Weights of a small sound classifier.
Training: 40000 steps, batches of 64, held-out accuracy 70%.
Data: trained on acted Russian speech (Dusha), 98.3 epochs.
Rows from block 7, named by matrix and row number. Rows with one number belong to one channel. Each number is 500 + 40 x the weight over its row's rms, rounded and kept within 0 to 999. All counts start at 0. Numbers have three digits each. After the name is the row's rms in percent of the matrix's.
# filt: filter width-3 conv, dilation 4 (model.blocks.7.filt.weight, 256x256x3), inputs 203-231, a 3 kernel for each
# gate: gate width-3 conv, dilation 4 (model.blocks.7.gate.weight, 256x256x3), inputs 203-231, a 3 kernel for each
filt.32 100:533498527538578557493532452510503513478475520494508500544499544514477488461473538502416519546545535439499615462497505467455481531567476458469514564535501492450488543531478528415437443437476495474588491537530535508510547466545496490522447440509555507552506505544
filt.33 104:434583466500494476445574552469522507446525456498538475493499561474488452496493484596542588471493482495422465487496529531511481519477400509388510522442536547503536531419492514458457500479458494522506520495561467514503435535407489498515485476489519474475522533466
filt.34 093:578500525570551452574468486473482497549464507532544533470526535536487502509451499445475519464412446461531553537466503473485514523509480504481465519490466512547523501466455511519563432491571539509544478560482463520523495538465486459533461458596549516474542497508
filt.35 107:486481597517441472484443494460521536508458496503503526517472450516551468509508515430508501442515446495517512578500527423492513483499485508581483482482417553541496511417417461516500458405471490521492466538487500506517472484505461461507539468573461506509498507544
filt.36 099:548551496566506509431466510419471479515538452534498507494520494569458497483414487504527404451541506526553527447522469504530463550573521434530498519528496480469505547552470555494559544493463455536545461482497492519496501545530515470512469515485501578547475509552
filt.37 103:435495472574442433481588481472527528473568604508473470491503521548507471486540510515523470520472482557480478543428400518455495494446517547450502452509528516468471520469500509481517466447464515506549527475575476463469532518519527477485521454449407444525417422488
filt.38 098:501485515505497474544450520465531504467522461446486491502461554488461415557436520414485492521576562449519438582467450501507511498486475464520508487505493507513540524584510511420465487483477456552507446479500493464481513535470445434471495472521515488405528482501
filt.39 094:536473493506479508522575480571529529504547509398391562525529556480558447499552558482485553514485547542472489567536522545512516392522509566499501426486545488464509500528529488482582479592494470445432497561575435493526529452545469523491507421537548559527491456463
filt.40 102:430461449448431496496547481457478525466465508517543467504523517485484588453555499516491509506441502507458523533497453470549524456463453510430479507460482516494514535449540501502520581519531491518442519517480502519513424499487537473478488539422434473441488595435
filt.41 096:523508452489517533507496500575411547489469515493506556544479506440463460515495534516458536512520525540435511546535436528432542449546538546509431513518525510502480496567509447552527462489538485433497482500557469466560517511542517525536553535529521566505560477533
filt.42 094:519546502454539517557483476516547552458524459526538488460545520534555487469450472499521620470536547503501561509523547536499494439529457502452526524550503515552558447522537492510469523529509536541503415545532481539586459551580397452527508492503415492469531478529
filt.43 094:463462549495580516489576497507471464466540540553501570565475486471492526470576464451493449537528486564477557480471471554505564462510556504437492465438504533443500480419498531492563495535532479460507504500519546537548511481507533557481460496516541526484465445549
filt.44 106:536483469521512506474465506464483498431524455499531472498558487492471493500499474525475511481471478449537497549570481562460497528469440523551505434500455537498464525525504538457516513505452481519414429448454450420493486460487475423545505561534494490479471475458
filt.45 104:486434489556411469549556590578529507518442500490438515491550439543432507454502470494538501501466509460539502492476505573454482486451551547527468510520540420567506462473489489460499527448547474476536547548534468473590557458488455508542482582499554542538504442442
filt.46 106:551559543522506477520501573520525507550519471451525500517486557524548494467438456499496569500505524490519538457571551441523406496523466496454492557483535470504474434491515454481442486543466478503528464419497495499514506512514530499469448522482525465523504533520
filt.47 101:494590609564569545517525509479481474560546515519494526561577514527504563486600527511542572539519555497554540460531516457499519524550559518493464527526527482551568560579476530572565522483508434537597477500536498582524511523518476484488501551564497554519498500580
filt.48 101:495566472500525519469487480514513544551488513457468520541485478467446484505510546439506443432543467523534472492560502497517523474484551529469458536488613429479482558551511443503569515425456475504455515520489469548545551483518442503485503505517500572436485480424
filt.49 105:433529505606534503439526515459435524482499449501444495499484497514498544505512596527495532468429469518499451500497498501435489518543501554487460478525486471490496542492423527508475470518533504448494489516533474489567502450471461513494478444544499527469508452473
filt.50 108:538464433542512531517448493491496501475548432495476538452531523560564544529486511570511542513579536484473507549445482497515537449503517506532525473560462534509517446535483499598528525516532530451447410507477488477526578581475498468461478462523532460582464496522
filt.51 096:523499492498547490465444499512516530560557464544503531547471493499532557480498534491447499440471456512484551512493517567468554527456461508503549529506498447457546609474471502526598469453502394479491482526571542499562604512540518468597497528454463457478481500448
filt.52 103:463505469446506534538480500548480484502463524520539500526473480494509534463573515511516552447394475501489522489463432507437470487534503553449447526501520567467501502449485480509518427472494499521524512544549520478535546463463488556594555485461552562521430495507
filt.53 104:496503450529535469440421477577511524461461470534554441533523502526510482476537458444454509447525480475479502494510472478547483466504468598497552517448518480451524503459521513482519453424491418468471456474513454486431479504475444485460465540485529449516485509453
filt.54 106:458507472523523496445582531562465391540533513497513462488596530555509505457534482511496488529468486516448549528509573569576546562472551486510562418495531499477498600494557431455489549500562470527413522514541533486532550509455552495583494540542524546530491530459
filt.55 105:510459501406448450552475525448441467486453487564461435520564500503465469520458488534484519442584484387497471535507468409482519506461455505529528510485481485477467415453482478480506526509539494474526476484513452465452420508439463432551386474431499498485502440480
filt.56 098:500435487490530447556531547555542544580574503546487537577504509459512394526445512473456536550554508437546523491518454479500501570542472393472494661554466499504513494528504535509497519504467430473547583590469549503458566516532538498496499469540466531496510468479
filt.57 103:532484504433551457561455503534567527410492462483527485473491504495518474533493530516535514461466432428520434464532505557467496464547471510505503467482459545481427455550433537555461517521525510482464493512511464503455482527493472547487513485519520453545496396508
filt.58 101:516513458517486483457534460446476508489500482622566424534517524480468444415511501490502526499479526530438533565528478505487462523490558544493495475564514487492453533471514487529493487539524507501524517480527525521552591467478460468528514480420499501488546535470
filt.59 096:474472473468488489569491522522551482545504548463469508573517467434455572442473454477511556522488453510508485471512446458520512527448543452535445554528527479532505577512494467495524479482479425539543498547517466523535510505482559512510434476465574492520399450515
filt.60 102:494457486540493475496471518433533520472449511483449508524516444523502555451522567425485556505478497502495511533458498460464489537516403513512499492477448447469566584464400455530477537505511417482588524474481448449507475545512497485490436524499475516513455502521
filt.61 107:473494523492573475524519513598528516437468490473471543450523512419460494485513517544518476495482543469530486497513540486515484414495518517481455504573570591456538476540495485472526570587500466493536540516426493503542513450477481531524471485502535538466467511529
filt.62 104:481528521470427509536499520604545531470456515550549459529519497416448528559577517453476545499538414481557451505504497529485584512535480512575509470462523600563540459503516568540529478523445522532467519549468545522509515526491445532447594462529460529526499451526
filt.63 100:580495466569524487509499525469532470529579491551527508541538495576519523522468486451446526482496514478520436551492463462444486564435555463552518472489500494511495546490501613493472466364487470486386528476555500473575527545453394451516457483438512464484483469505
filt.64 109:494521508422460472475471554402463521504446545444450506499462478524476456547530534582459500450481453569491513501493484457516480531536441564455486487501494430457574474498524520516439482474462511486576465529466491478480450452461497466529519518535506512416537535539
filt.65 105:509511481452458511531471506481494618562490546491416481549526495515489521468568526481532528493578527587511479494499393424489521537503478477467457558436484492442413585612506527468502408514501562490533546517490520508445507510464502502478552501482492431467443534505
filt.66 097:515426528559463510475515449442528480479426519571497534556483472490459542495464517460484527494477418423546549482526519534532532559473474380541566504492517404520538532497521568481535546495480487565534462443468486484534525457519512455547529528541476470560516540564
filt.67 101:527463545437451465455526510504578475501510565562558527495555548423503483580464504520480495573488502560495532520462514524537557562453512556604513493481452542457459516532521499545522593448407455507468461513468509476475535497410477470464496474508494500474540519560
filt.68 103:495477484503563617515487474500517530500515528496502507534437435472556484515540501503537495585509512557508470517528534439559595515587538539497512505481605612510507557534465472564552477524537500388454517459523540532472496508544508515488508468521459473504532444514
filt.69 093:525470462462496507525458432558538547507503543543527481526460493534564526536475460461449454514530559563559584433542544499476539497434490467560562579486499506501499485506493492485547479461498545452521435476530528494529544454541457483445517510529505481519530482507
filt.70 097:477546485500524476501561490500476507481482443544487475549525486418497526516494495477430491501507597468497574565574536480480458446556435487434496495493482540534537469459547522462507519493412522516541511460534542452512492467451488481477527541465440460486570499444
filt.71 105:538497517535535512503417438511499502464488532523498539505511540434482498475490488512435503486516438510496505548456520507472503526566503547498498445442491541471470537536483433576567502459561531469500533524402478482505567500477468437490499449497531615493510503520
filt.72 105:500551478549513515416555527516518433519492531446450435475540472553495519464532488464570475434384489556480463421527485581501471554500534521534529475437562432450423564465578507509483546501539507513462505500510503457524455507415447501534476517412461496474540540485
filt.73 094:547529458524468430497500544450513550522467508573521503496464571497547510536523535473531536478492509549532500559449545464479429552519408475552555402491478511489446554492455546512517514491523503447474470554516477504505482484477551458486490492519444572534508501445
filt.74 103:518502403467536533553459485503508524528528534430522482535546486522495538563486466517444494569569527513498488505514436505474466440464488483470508473523538487478485457547541407470498525424491530511516437428553538488504463489508465466459494537414426436474481492456
filt.75 096:550454467485456519463549502541582543544481435417479532526530462542483568476439529538503619569462513546427468520457417524567566469481584513465507502549529524498594480544511444481519526558444535465591501555521525516625564465523462516521546475491518489434532458513
filt.76 104:495467432602599528463457450488475461453497486520528484506539462530477484461468483488477508553558546537504563509481422468515514506474511463507505470434552468482466534489583491456522531490569491519495545420460529501550525549558532478504468524505521453444520515481
filt.77 098:497466522521486552481561474528505532467459496451544475553549479469452506479453497597478508544440586534424451470477522489509512455472507500508455519498512538493564478514545436449471503517521566441445552500493493463484531484513549513509518481518505508494532523528
filt.78 096:439486485531499523461495549575501517493507486460506533455511514527490513497522544485533569547451453498519490476504533567498547496485529504504427498558558495547521472504479456461482526523570529508510604504522482520535547522458435469551448496580510539440502485547
filt.79 105:485521491475539539550535441544481452532456466503474458529534446486511484396515502482567573511550475466459501458489502447419476489512452550488527543505485493465461524562542414469519489490604482527518521565521488491451441532554520566539492404499502474444517475485
filt.80 094:468496430494501466511533385456542471489481489560590450471573470477461536470502500513563468472623587461509532533509503493539432519510612429516489510502572471470484588542549500462560474432500523546462468456530459521509488567495447426478449466471503496523484518464
filt.81 100:493529465564439544444471599463568510539475552533501466528611507552448544452449502463450526577513444520553503504495443527461378614457474539529508480511496507501505568508580453424423552487485514503539515541541478475504541507479493458506477502478530520524529527556
filt.82 101:425500572491492515490465456579514518490498438498577530540526581539475439522502471478514489476516523466547529439532532585531513481415421489565525488446413499542562472456454521541529504482489448506475515497453504530452497540561481498538508534623554488499525536523
filt.83 098:458521429483526497498500491437447506448544459497428493481513534532464507500536485580506503477485502560553525466465481461482513555498505527457566439468560442543482444510541567476521521572549487467472519471450579472421509510487576478511455494510490532623518501431
filt.84 104:550477451485556488590539516555491512504510481407488485539504487450562486519502575522507521506454463461497437526437487466432526455558465565573497496458447506518500506522472474523503438542457558483514517514509458465525492531455454488527510516487592506522521465486
filt.85 091:512442465503531484562544463503550551424407436491487514480505539511495517555527502477422475519496483500420544473493508515502499493532501458478562472610532439519504439544562445541543518551497521437526475560539496496578490512558467523529458520509502523523521431491
filt.86 105:539438459443484487539468528493430475561488519504455529491465514458541472505451514458459507536488477519520469447421469494526526514496441506477571495435484507478499482528440473530503466503502563467577402492490422520520519530511483486463498460515516565511497445547
filt.87 105:519438549554437534472473521568556542488471517491493519529490470483430474513484505494505403487536478451553484521470547510523449583454527482506533519557439534563487532529536519559475434430511412536501480512528447561463602549486545471553473477437508451633476518458
filt.88 101:472497520507488515518494528497483494464475443529489538562447562502532433510575547579496492466432533503479487385466518519416483443511467479490457449472433548502481476525433538529497436463498517505555528507481542512493458449523524564481558439504538528535545551573
filt.89 105:512516566520536590432520459530526498482512542484493509469466520561453611547497603541543485505514549542533549496522535522460526488509483505547476463515481551525571452475510494482503474452478442494538488480486565534554448463533586523510526560512570485523449531495
filt.90 094:441494462448440464491539522468432527458433479503509551545455535476392514403483425470531462419528503475541410454531473509423462462444462510507422499463525530514516519512490418468480585467497456493435486522477391523539487521495542578568486474466507567498465443466
filt.91 098:500477499522521439431557517458449462514493498429506546482519478542472461486529555497440452502482542541486539540468494461470569531491540530497478505541493492459516515479430532444538493523536488487533526498414475503510575459483467450552501505525494448436409555567
filt.92 101:545512464440498524542420490459472533527509516540517507481475461482462560493563545471576486476416479408531414460497495501555505509574527552479489490499508483533503490475524432490485489486503523480481428530523445504484455520478449497424464490495503461486475592508
filt.93 104:490493436437469472479487506570499501468453440429453510512512536426454471470509521522498503528515448490488451492526433460566510479492413509434496406475478500544544471510440522552542494511496524427521528482503451461467555546411501608488414519502527467431466464524
filt.94 101:431490529514562526536431497484506504511500523563492553518445513527532514440466495459510439411516518496530474530505499425454488504455544462512498584451406548531495626540499505505547593537545487584461457564487498502518447602543505424500475490512522428506481550507
filt.95 097:597463485428479509499508454464511561489434492390457547473494497486517495526452540547543488518582488614461443558540475410510549521513520446479487543533494549495565506504487511523555483542388471511477497461547572504541442532542597492463513459490537492591483477560
filt.96 102:542526563597484435495518525491519434516495559522508498480468462494517508522461547533476471532524435516538521490532536503480508515509554433492420485453480575444552511426482528521521455567538512548469528521512564543510558461466484525567532445578522444431540493482
filt.97 095:502471522483516448518510509475483512492437446547598539487481573457432510559413501539477484474474466483430487427494548434473429520521461504481494564549473495510493497543487573499485529533464522506535511488539582460477509495571486508495514498485474506448533483479
filt.98 104:508502518528538520505502530473518524495460483556498485537443527454490538531459502487512515483539485474544541576548494583467533550450450460568532437512440592568556528487484498442493542470492484532521442471474496515520569554511452484496562536516560557542518514494
filt.99 094:525522606523524493516470528572549508501497514549469463461505456490493568510505479514507441523516433577517510477481564530544461565512526479546500561450449576500466546484545501481434477449514477517508547544507583474502602540429522504594505506489533508478467542502
filt.100 104:559526514501509518454551502483445502501545525445474461568424431464536531545569568565489525494454504583471471481437532594429553489531514487443529422571443483442539511503435492531536447546449492480530518511514457495513577498477498590503491448479494501551459446490
filt.101 109:504516435490461457453519468517431561521516434466453347404523498513452479449475488466485532517529494513520492452543556554521504479477469522508510503456466481445529559501536553480497472522512443476455494462532437438522536500507548487519464470443521528556425480440
filt.102 100:503519531606529462450479559502502473512510503489557484400470446549518510483516462540543522471533495519541459567569547445493480539534490477492532495515527560544549514490495533564541548500540457478414510425448630546460560514394567584516485506424468431495443488479
filt.103 097:541528517510491556513564427498507499534448484439511541507504434532456520506521417489419501443471527455516494557528494485445487540447541451535441511589530494524509492539514487413448520485462493471512435498553496457456461455547555457451492529473476485535501492452
filt.104 110:589547496507529505474433475472504482548537551545468482556480543534480519554499540439530455523502420501541589607526561532470512558487543491522532531490441463494544481542513550468560531471494484513459389475526493467515477521512497443548586507529467509508562544489
filt.105 106:465511607434463548449470490499469517440493509468526602498504487508493489467467497544537520472524568484503487517476471523544492492475494520517443518480494549504559466482484554485465577562633474541584497467425477530544421477528535507465437529549563540471449477550
filt.106 099:520554431486524448458476498504507468562548500530522465476490483500541440505505523472488525558520530483535493567531517540539485540541486488535499449473415517562516471503439460532491469486516461454483545503446486524425603553506392504491485544475430497551490484404
gate.32 102:477513566540496534556550480437576469526578531539513575500466528546546492523457519500475503481492470480518529472449456464487533476470520517534492534576495464467508451483535434446526528445525475487441501514482513488500457526519522480525506440531471460510438411491
gate.33 102:515425555496492596461536532512519525550444527497518562568415464460512529490499510508528464513486569491466478515522545552498525436489466514483466461547451580533545455478529592557517609577484512469488477488503550529474548459531504518496562430539449457491532525507
gate.34 091:554549564552471527519478532489515462503516536515536575511518527495503435511519522462491557542493517467550478537474580507488513522505502502539432499517513516563519580530478531513516519473453495584586548534454563577503562505477526539463491558522454501514405427484
gate.35 103:535537479512536462500495508466455484500522581540501507470524475470454484531531516495402547521515514521531533474468549472501478403483457496501541450449542507450469505492509523498476392457484571549500444545515430475486516484528482493573514500477491588525538455438
gate.36 103:452535526472540531430490497477504450401494516535501458474448462460547487465565535501458515496416482555507539495494471391494502523482517535460496477400552526500528482450496502562491493504477565478510536505545529459546471479523496540534518533481513553543498526458
gate.37 100:519490474463496541534514473501535520447467451507582551484528482458505511496492487502459541566523513476518559521550505506463516490441554469491450509556496492505561485521535530476517463455422512484526486514531512491561497517588421473568519560423448492447512481500
gate.38 099:540465480494490554549480477552486496500483557494473552506454592479538456518492551469515540505493426468500579499493465520508525470513426457446573508527519524496445516520494460530481464495468487486516496557491491521460463491477562596580495504539554485526483451492
gate.39 096:508505563544505502492550526443495499572506440514504557487510527471490452527488519515450472442498497550432523522504557587508534513542582448511484511582489514532498467463448550526564536463397493470561516510498574503541561537479529415452555481522423470531508522490
gate.40 097:482415494458506540538508589470492468414475532524482477460473532422486526556504518509480521471510507476479459593486433488502522502560539532472483491485485487512531519554500574468516508420504452506487523551514515462498437527487562582502500421489448537552533448540
gate.41 098:432560590443456464468541508513528499574547477488477484541470553503503469480501546511514537477503487484501567466451534474511484459560554530498491519544453553523592486476511526509498455513494457490534629543512580562586463521465498530536559423543451539455463485471
gate.42 096:549476499508472489455440515518486585503507500525487536550482481465506456514505493455506473453535465495438424514503447527459504474483408567445506448466507472509502504465457516569501531550492464428518469558507470508446534482494480536492508512520415504519529461487
gate.43 099:473425507474482453498507502432502498505477375556501511507499487532568504463453511489540547445495553451465451429496523539536470490492465457451484591522508447447575550468448489497478518490406437463507416471490518511525520541451548505538547442502517482540514472465
gate.44 100:479539585555475547532572463498540476459472476502509519403483495552494423491515592454435494481481494457472503516488561486499515574519514411468474492534534518498507538427473495542518490419512449566453496507468477581550602530491480496489453428517507528539420550558
gate.45 096:492538463498483564559511501446479513441441564578523494523475496471514543490508452501504484515469510513501531498503467514485484470503492521468456487470576493493485459407556515470489453509467563467506516454612533514531442472573490493535475487471507467527546426474
gate.46 104:412469523433558476567493524539447554454485514447522537448431498457540500565536439467515491494538497459468491515441422497581501479529471540485531486472484546554527485497516500508523475533494467512532511514446509535487461533473492519522433499517476518541452547505
gate.47 099:440482578563513472509535577472554452522550499475573518448554607548463437498487574496459533538471461508451531477468546480471514450516505490471459483529552538475522512483525516447429506571525536542487558567482553497560535508474553457515519518561493531520466496515
gate.48 101:511509506545577475551545527476425502458481540527530521489528493407505521506502478419536508472511484478575532482590466474499483486516485477504541481480490471518488440541569493526568536503530435456513521487531439477477461532551499560489531559552590562487487461517
gate.49 105:455553499521495503500527433471503437480523455475530448516549471523443514527484534478518479518466468508520494540481487519483487474428520533498503422498565387445487467406553473428516506508525516539429519463541507424498538502499395495618506540528540491451531515485
gate.50 103:551510491444455487603451552461500536554453505559447477498467516467471512526495480563553489400546539469552440567553494495431505543492506472509438555512532544552537422494438531518522578534457549464529518526527519529510482495526508585444552512508445505537520512484
gate.51 096:525560496460470558451490479491523505509505513544522548517556571449461458556552508436442443475522577551525503503540514456520486572492471449447499480405580507502484438434494520470486495428468485501505566503477551472455454511529523450513515519515497520441487559421
gate.52 105:454434504473395462508517507507480501442493476529489536504508571439486468430476492525498433510587504493473495435381454543539474493505552434482465507484486577532575481490492490449483503518467490542543444511535579526544468460495542486556551545478489504574434485581
gate.53 104:445451508490390505518561436457535491470498461520509559504478505457457538528428398477523460445463475465465463420539474566423512446446568481517502495549530484506498436474526444478500542476490621528481486490445492517464446466549497501479550450521488484448564475505
gate.54 104:534446588531524484485511570587482512585460460488442507534456480481531532515457530450485531543490490510523527582480526565528486461603520515479448529532504539485519480558476501538462526567466497390539465553423451518469570467555447607549477472562481546444488369499
gate.55 105:468465429446533494385421437514426496507430434541516470518466460501488442474518505504518453417524550531564539500449544493502508448459466519551464448470442508441469488480480463469476430442493526535544466526467445449450482474439507513566555510589451464463494517463
gate.56 103:592541529538534499480464478455424508503576568522541511546497453438466557564507502403482459475481448531553505464504455489442450590504503443427491571523492498546505508537478477511532431475446433461555448435536445488473532508470522481510558499481524524518489523526
gate.57 098:478452519501489512482482539495503470557443611482522599529530526468518545497503491514439519530406493561495458476504538532421549480494483532449427561495515518450501527497470483513530521537554514427535486508401477417528538536507457550430520500516514549482476425536
gate.58 096:500502503454476502543559471536548495492471506564530536515526585507443496544632581473584466515533513486460410495547503522568534493434468461434509486552456538570519475488451527515546491501447492419513459487502553553427523498501513562491524529546510545531498459473
gate.59 101:543540488498492491503543480491497488465534519496487511502509559510531479526506473501548454497518476531559435536490536465469522469529483489530439462458540547522467464527510494491487545514470489435463425494491469512458502549508460541488565402521477527473440489540
gate.60 099:531523494483506490560486409515460502478513506566524509576511437530452429498517533471488595521556570506509550435574548495484532543502467504482494490519478478508509526482463485507453545511534525463516476513472463484542534499501569508541412532510447533476548508396
gate.61 102:523478522501542478540462499521475441509431481421491479495571540566497455481434508528517456590462526449551529499529506462509435534510514481481501521561534503547493490563499447441503447467570488487461489484460459452497553577471544548438462476547557522476409456469
gate.62 103:571504533516560602491506471447531575561574580569544561521487477547533505541431529464392480511562596590514498489494478487433538509507471404488477491473434500424493491538463506507557485567537500499522465521538495476468501583561481510477582535578505509458488450495
gate.63 097:476502491469475486494433521528552472513485493537460525511518478494486497496469463506514429538539486516485497573475569508558546473420463482519571371505491496559520457502498536485501468534514419527479470488477429486437553475460513534559531544561549555586479550471
gate.64 107:490521495503497461472517580430544519517550480562558436496502499507493527506478508392482520427448505495455476476441462401472447529460451515529500498532465430500474493519472490492445497473495454486484449451477468426480464471457571514540496501485506465499491498445
gate.65 108:524539524533535496472490504482526536540502520499493549432422486474532562456511519450466511540441478462461491524516472447489468445581510572485472498514516469490485510544454550549548488588495537407586503493420452509508555493515422555469517445437527484493528493593
gate.66 098:486480552480521545507489521441538482512395485476520492538532504509440455499453545521442488572466491512502579531536467545506435458455529487546452483572485497485470549553498488463519526451467457559483457463428538453505523508515561447493525491493534563564460519522
gate.67 102:562474486519481501467487507527466445549425441529469498517468510487544451550511527523498562527473467525396508536535462489426475480550418521495479470499477532499502424473429505544516485566521458407505528576492526512456493551493422507558538473493503494459594514481
gate.68 105:479462534421512540540482424519477528513467508445460565474485514480512519527466479541555469419510503495524488513496529442484526454520464503527439531596491514512558476525477477532521517529485466477551555525471463522506504540600519538455476504476501477502477445568
gate.69 103:481487454593553462451493494509552480545484458487505479524512519504434414495516548535558543544561504538565536465459515466480496537419537489529478438497540443522519514442507488484474385507464524520532529446517473463546515520497505537501491542542524488455494535470
gate.70 100:509499523522541520412457436468589515464471492538487491423506476534470510551535545499473533559524562553571472486510455488543548479431547504529489531495477515551544499469416486491575561493532477499515383520567460470561518581526550490544465480486497565555526497409
gate.71 099:532501524497483455473440487489447514511513555576478508497480521438475479506537491455521531485454468489476519501493493495471535518501503490481463543469446576546532537511508496539550465437517430509448495574498443501473546487521482528497477506503492487517509503532
gate.72 104:451509565494468509494477515624507489538506507487479485571458472433519574553541576463526501482465477539471440507504518500521505485509533527469476514410506526477485462560422506521518496497543503461451524501422522530532576524468545548521559470541457489488571520515
gate.73 093:513525472538537550508501513506513560520501495531536507451496467536487452555466557543471449560499477541502511575549508556485484534506490534490508449527459546517508514529522591510563492477467496525456492496516599490522524546485508491444500525508505455538509487547
gate.74 103:484537506421442498487481487456517479477467508510604479467513535444477470533458520525449521503495569565464509528553541521526530490477453538454509572511406557548521498509531527534518572582454506523469507408538505489493474457553538512489528571593428431486489499487
gate.75 094:540559512459485544525466469488494523479524568527509508531457482483593561575483553591538489473487597571507562524535512526500500498528565420462463498509570591479516469497483528461526517529527567544521511423490540558541535498544472518459518506547564437549573481450
gate.76 103:539436545554539592492487507415586518519501549473436500519486446534459492503476519564534527476517442439499466493457555464448551521510558468556466514478510446518488503505473451540554515467553437451501532594556521499514506529555509517470442412489515524559498457568
gate.77 097:522586496477505544476444479552433511495550596537475504493497512535444475529529552473490460497588494436590579542559487530496591492504574530467477534472539543559513482508535448469520547504527483546490451457584539579564508481509471516435539577550480406463559541469
gate.78 096:544472523415493471526470449520475510518495491547503557508465514494565539559544570495518503511582492512534516500452495470450500524575528461519498539504458502501484503477472538598574465501451563489539562540449499531470483428499534530451517496539472491465491500520
gate.79 105:476490509484465482566510464585523526558490583473478579486491590452501516473559558484524446406477555465534551507522504441503518516533569502508484478429540496501491470483464495519580581533497544504435521464483513527486468490542465470458434567489443461442480494538
gate.80 096:486465475499562494555480485535519428528477482507474516501427432501525493528535526496498563551501489489512453502450444508561570555491572478491477481541443470460487557521468533541548519390493413480499488522524469486569489533485482561559487456447451464450528457490
gate.81 101:579547554505547588423473499412467520558557541503498504513493528512476479448464541521455561534560528560551557530487469472549480511557484529448509586486490498511509540564541467481499494585549501463480470480566473526542449535554498502504516577599481498495540509515
gate.82 105:559548466501516471469449450491475513508519522490453539440479458514471486563499523537493412532534492593533550539511460424502504533482477480478479497534529478491490493518515481493529443449484504507459483450429489437461535508592533572496567554534485490487427494549
gate.83 100:554465497501514481529499475450510542496469484466480587479493488458454426528523540491479425447497491527512462542454477507509536442538525454477542490450455545450560460478523482455533482457457496507525436574522481469512481538537557539455521459562569507448464531537
gate.84 102:545469487489526592548466480527545536535461484541482493553428541495530511562532492498515505469607495486571515489500468555487568443519475523514509497464590549449510445573481506552541516486466565453470471542494482594531479534563474497438559471569505497489572452493
gate.85 095:486472473502516511444471549468565525501501471477505557543546568467445432543477540473448457468476522507496493550490509436464461487482483463476430512536494386473544490489489420556596539510502506501496530483493487522521518525496475417528494492554480589484488527553
gate.86 098:463597454521483469467583555480474445450516476432433462501530500467498441490488525587521502559510584579517506492527488502389503503557469520468472459513495533434438506448544514506525474542494500487463517499488615489489457498436507524532478516463481504403477484507
gate.87 103:570511537493445517495507521524484453506484457520471517517479460482438536477470518519536506451483518436557450553490457516429401477429517432517489485477546530530514462489432442481563494474504525546453436556510564525515479510515453539529541495471463498483525545490
gate.88 098:471549445503479509516577483437508553400492476504539552505573489385486481459518491452493470468457512500490485462511502422497481531465560515502538561566534513530563493437532515523543560489528588550493545527524466485455436503553542499519456498440546512544528540444
gate.89 102:568530509522524505494505477514471513514490478546488489520544481506502483479543500471547502505522476466540493562570424378487442585493519500465484448442474499554524533486501504521551473491511481549514482473598400549536505525519528493540509565443536517500491592479
gate.90 095:521519512629537473433467445571564524556556500526564523525559494453486446568474511407417510511541475564453590524512592462500482511534528441554500569489460535537553590507560527485488566523445452512561522503416498470472509520565440483560581540564531512516495518479
gate.91 101:555459485504468515468533481460559571527449428501437486508546447483472477490469524484491522431514481510465487564481477555489492517481570434521464493536542419475559452506452477453543473528497491447532445521526413392490469485492455522530497481484439537558562423515
gate.92 102:547464481489478532550455495525423463472421515458503526533516500411487506511491523584529539522511521481437524450456484491443520437535533501508513457463506483450515400503498478522528575522485570479527546517441500470482571455553518503547585523563482487459497505542
gate.93 104:534497494500525567486493501511515455476422488542500524452527481447469462526483514413461452466442470483490481477440502543408565446520529437549452492443530554409482476487538562482462508434521416500433503504464416510404511519486515552503599517516527571482474496485
gate.94 100:492577490517451582468500486457488521470523492517516475526522455469462515456537404422495476397504500478533495489515560515509462548504531439477489518472516384492433505449527471492511526476536489528451475442498430486471466511601544454505513546538539510525458500454
gate.95 100:560525502545513490518516464422493497498481495560471438477453467447527483573424498500531531534564447547506489494477518481517547549588525520475512418554528456519575450537481529484534512472539547514494420526522526528570474460485523500560508446435484503504644511462
gate.96 099:480572528522509517460491506525409510521545444470533454491434471455512481422533486477517439489519498492581476494491471461539548477553550562460461545457544508528513589548488505520547453488442518521416543441528507523425561473499486486484541503493507426563435514435
gate.97 097:493483551483518562476482441512515478476542545564567548505504521519436478497448450433467422492531468463518589447473491475448491548519514470469498517554507553524479473564469547492561466449445542580551537472465547551469560521539530443419498470538475491542494578585
gate.98 104:482439525464454438505523470489537566508512549530532607523521519453504497554528570507511470409482473556470455533454502443537453540457493530500501497533443470509503462436474464494539529512490545450548526532511513505482498496614497512461516558585499542486491484467
gate.99 096:525449541499515499537468501529509457493453490534551555533446515479479479483477571503530535497489520420490515458430521468401469509571501464504502477528429515535512498505456598500565459486494508508502532561455497503520532540505534507517508433619525450509515458543
gate.100 104:506558459503521527508484554513526542546553507498529488451414529514490534458566503443515457460495475494517509437480497482505470504521516562527520486494547483520513540484541505512487554518517538512440591533556439468466506562541529539527446569479561545437470508486
gate.101 107:490506536470411462549590586457525521510492513424410494519483482492459485548557556479465455491494485484580448501519521498496528487457510588547507503500551571515517533452425523556492519488448505523456571582439491541501477515473530540449556430524567490505477474488
gate.102 099:519449489535553491518483423500446442450416503562500509492472470488450557540451515539503501465491500505479481498525447495491524526527635460461507480546500490560547454459502487556561575565397533429474488562469466522534546461572555524567480551501490535524512485511
gate.103 098:518516475468543461471474410473501464462525440437523490489550527481464454504437541479436490476485478550566576547535513404457446482522475472424519519535495443453513467514514459530539513527420468454527505493491496513496470439560468521529580613594433485485478502453
gate.104 106:495492509517550567442509496450474551513476585568493546557488593558519474484463494476430521476548505521530561496491462506500504465511535517493510505417481456388435524513546489489512434503465532488505454461499481438512530533557477484507446511517388551512523496485
gate.105 104:526453500559534469475496498586503554459518547557499526571470535547519410529451557557450604511480465626492476498465506487436547505495474501504466427474531510513521512488411503520496477501509548458472477519484563491562565463475473515533563459555486536529516512553
gate.106 102:510571559464501517493499481511468458422541565463522515475473545499594532541508555506631571445462564569561597455542561461517539479506516458500526478551474526518551443512492501504495525555501541500548521545576519558571521574535481599558480533529564529461499531524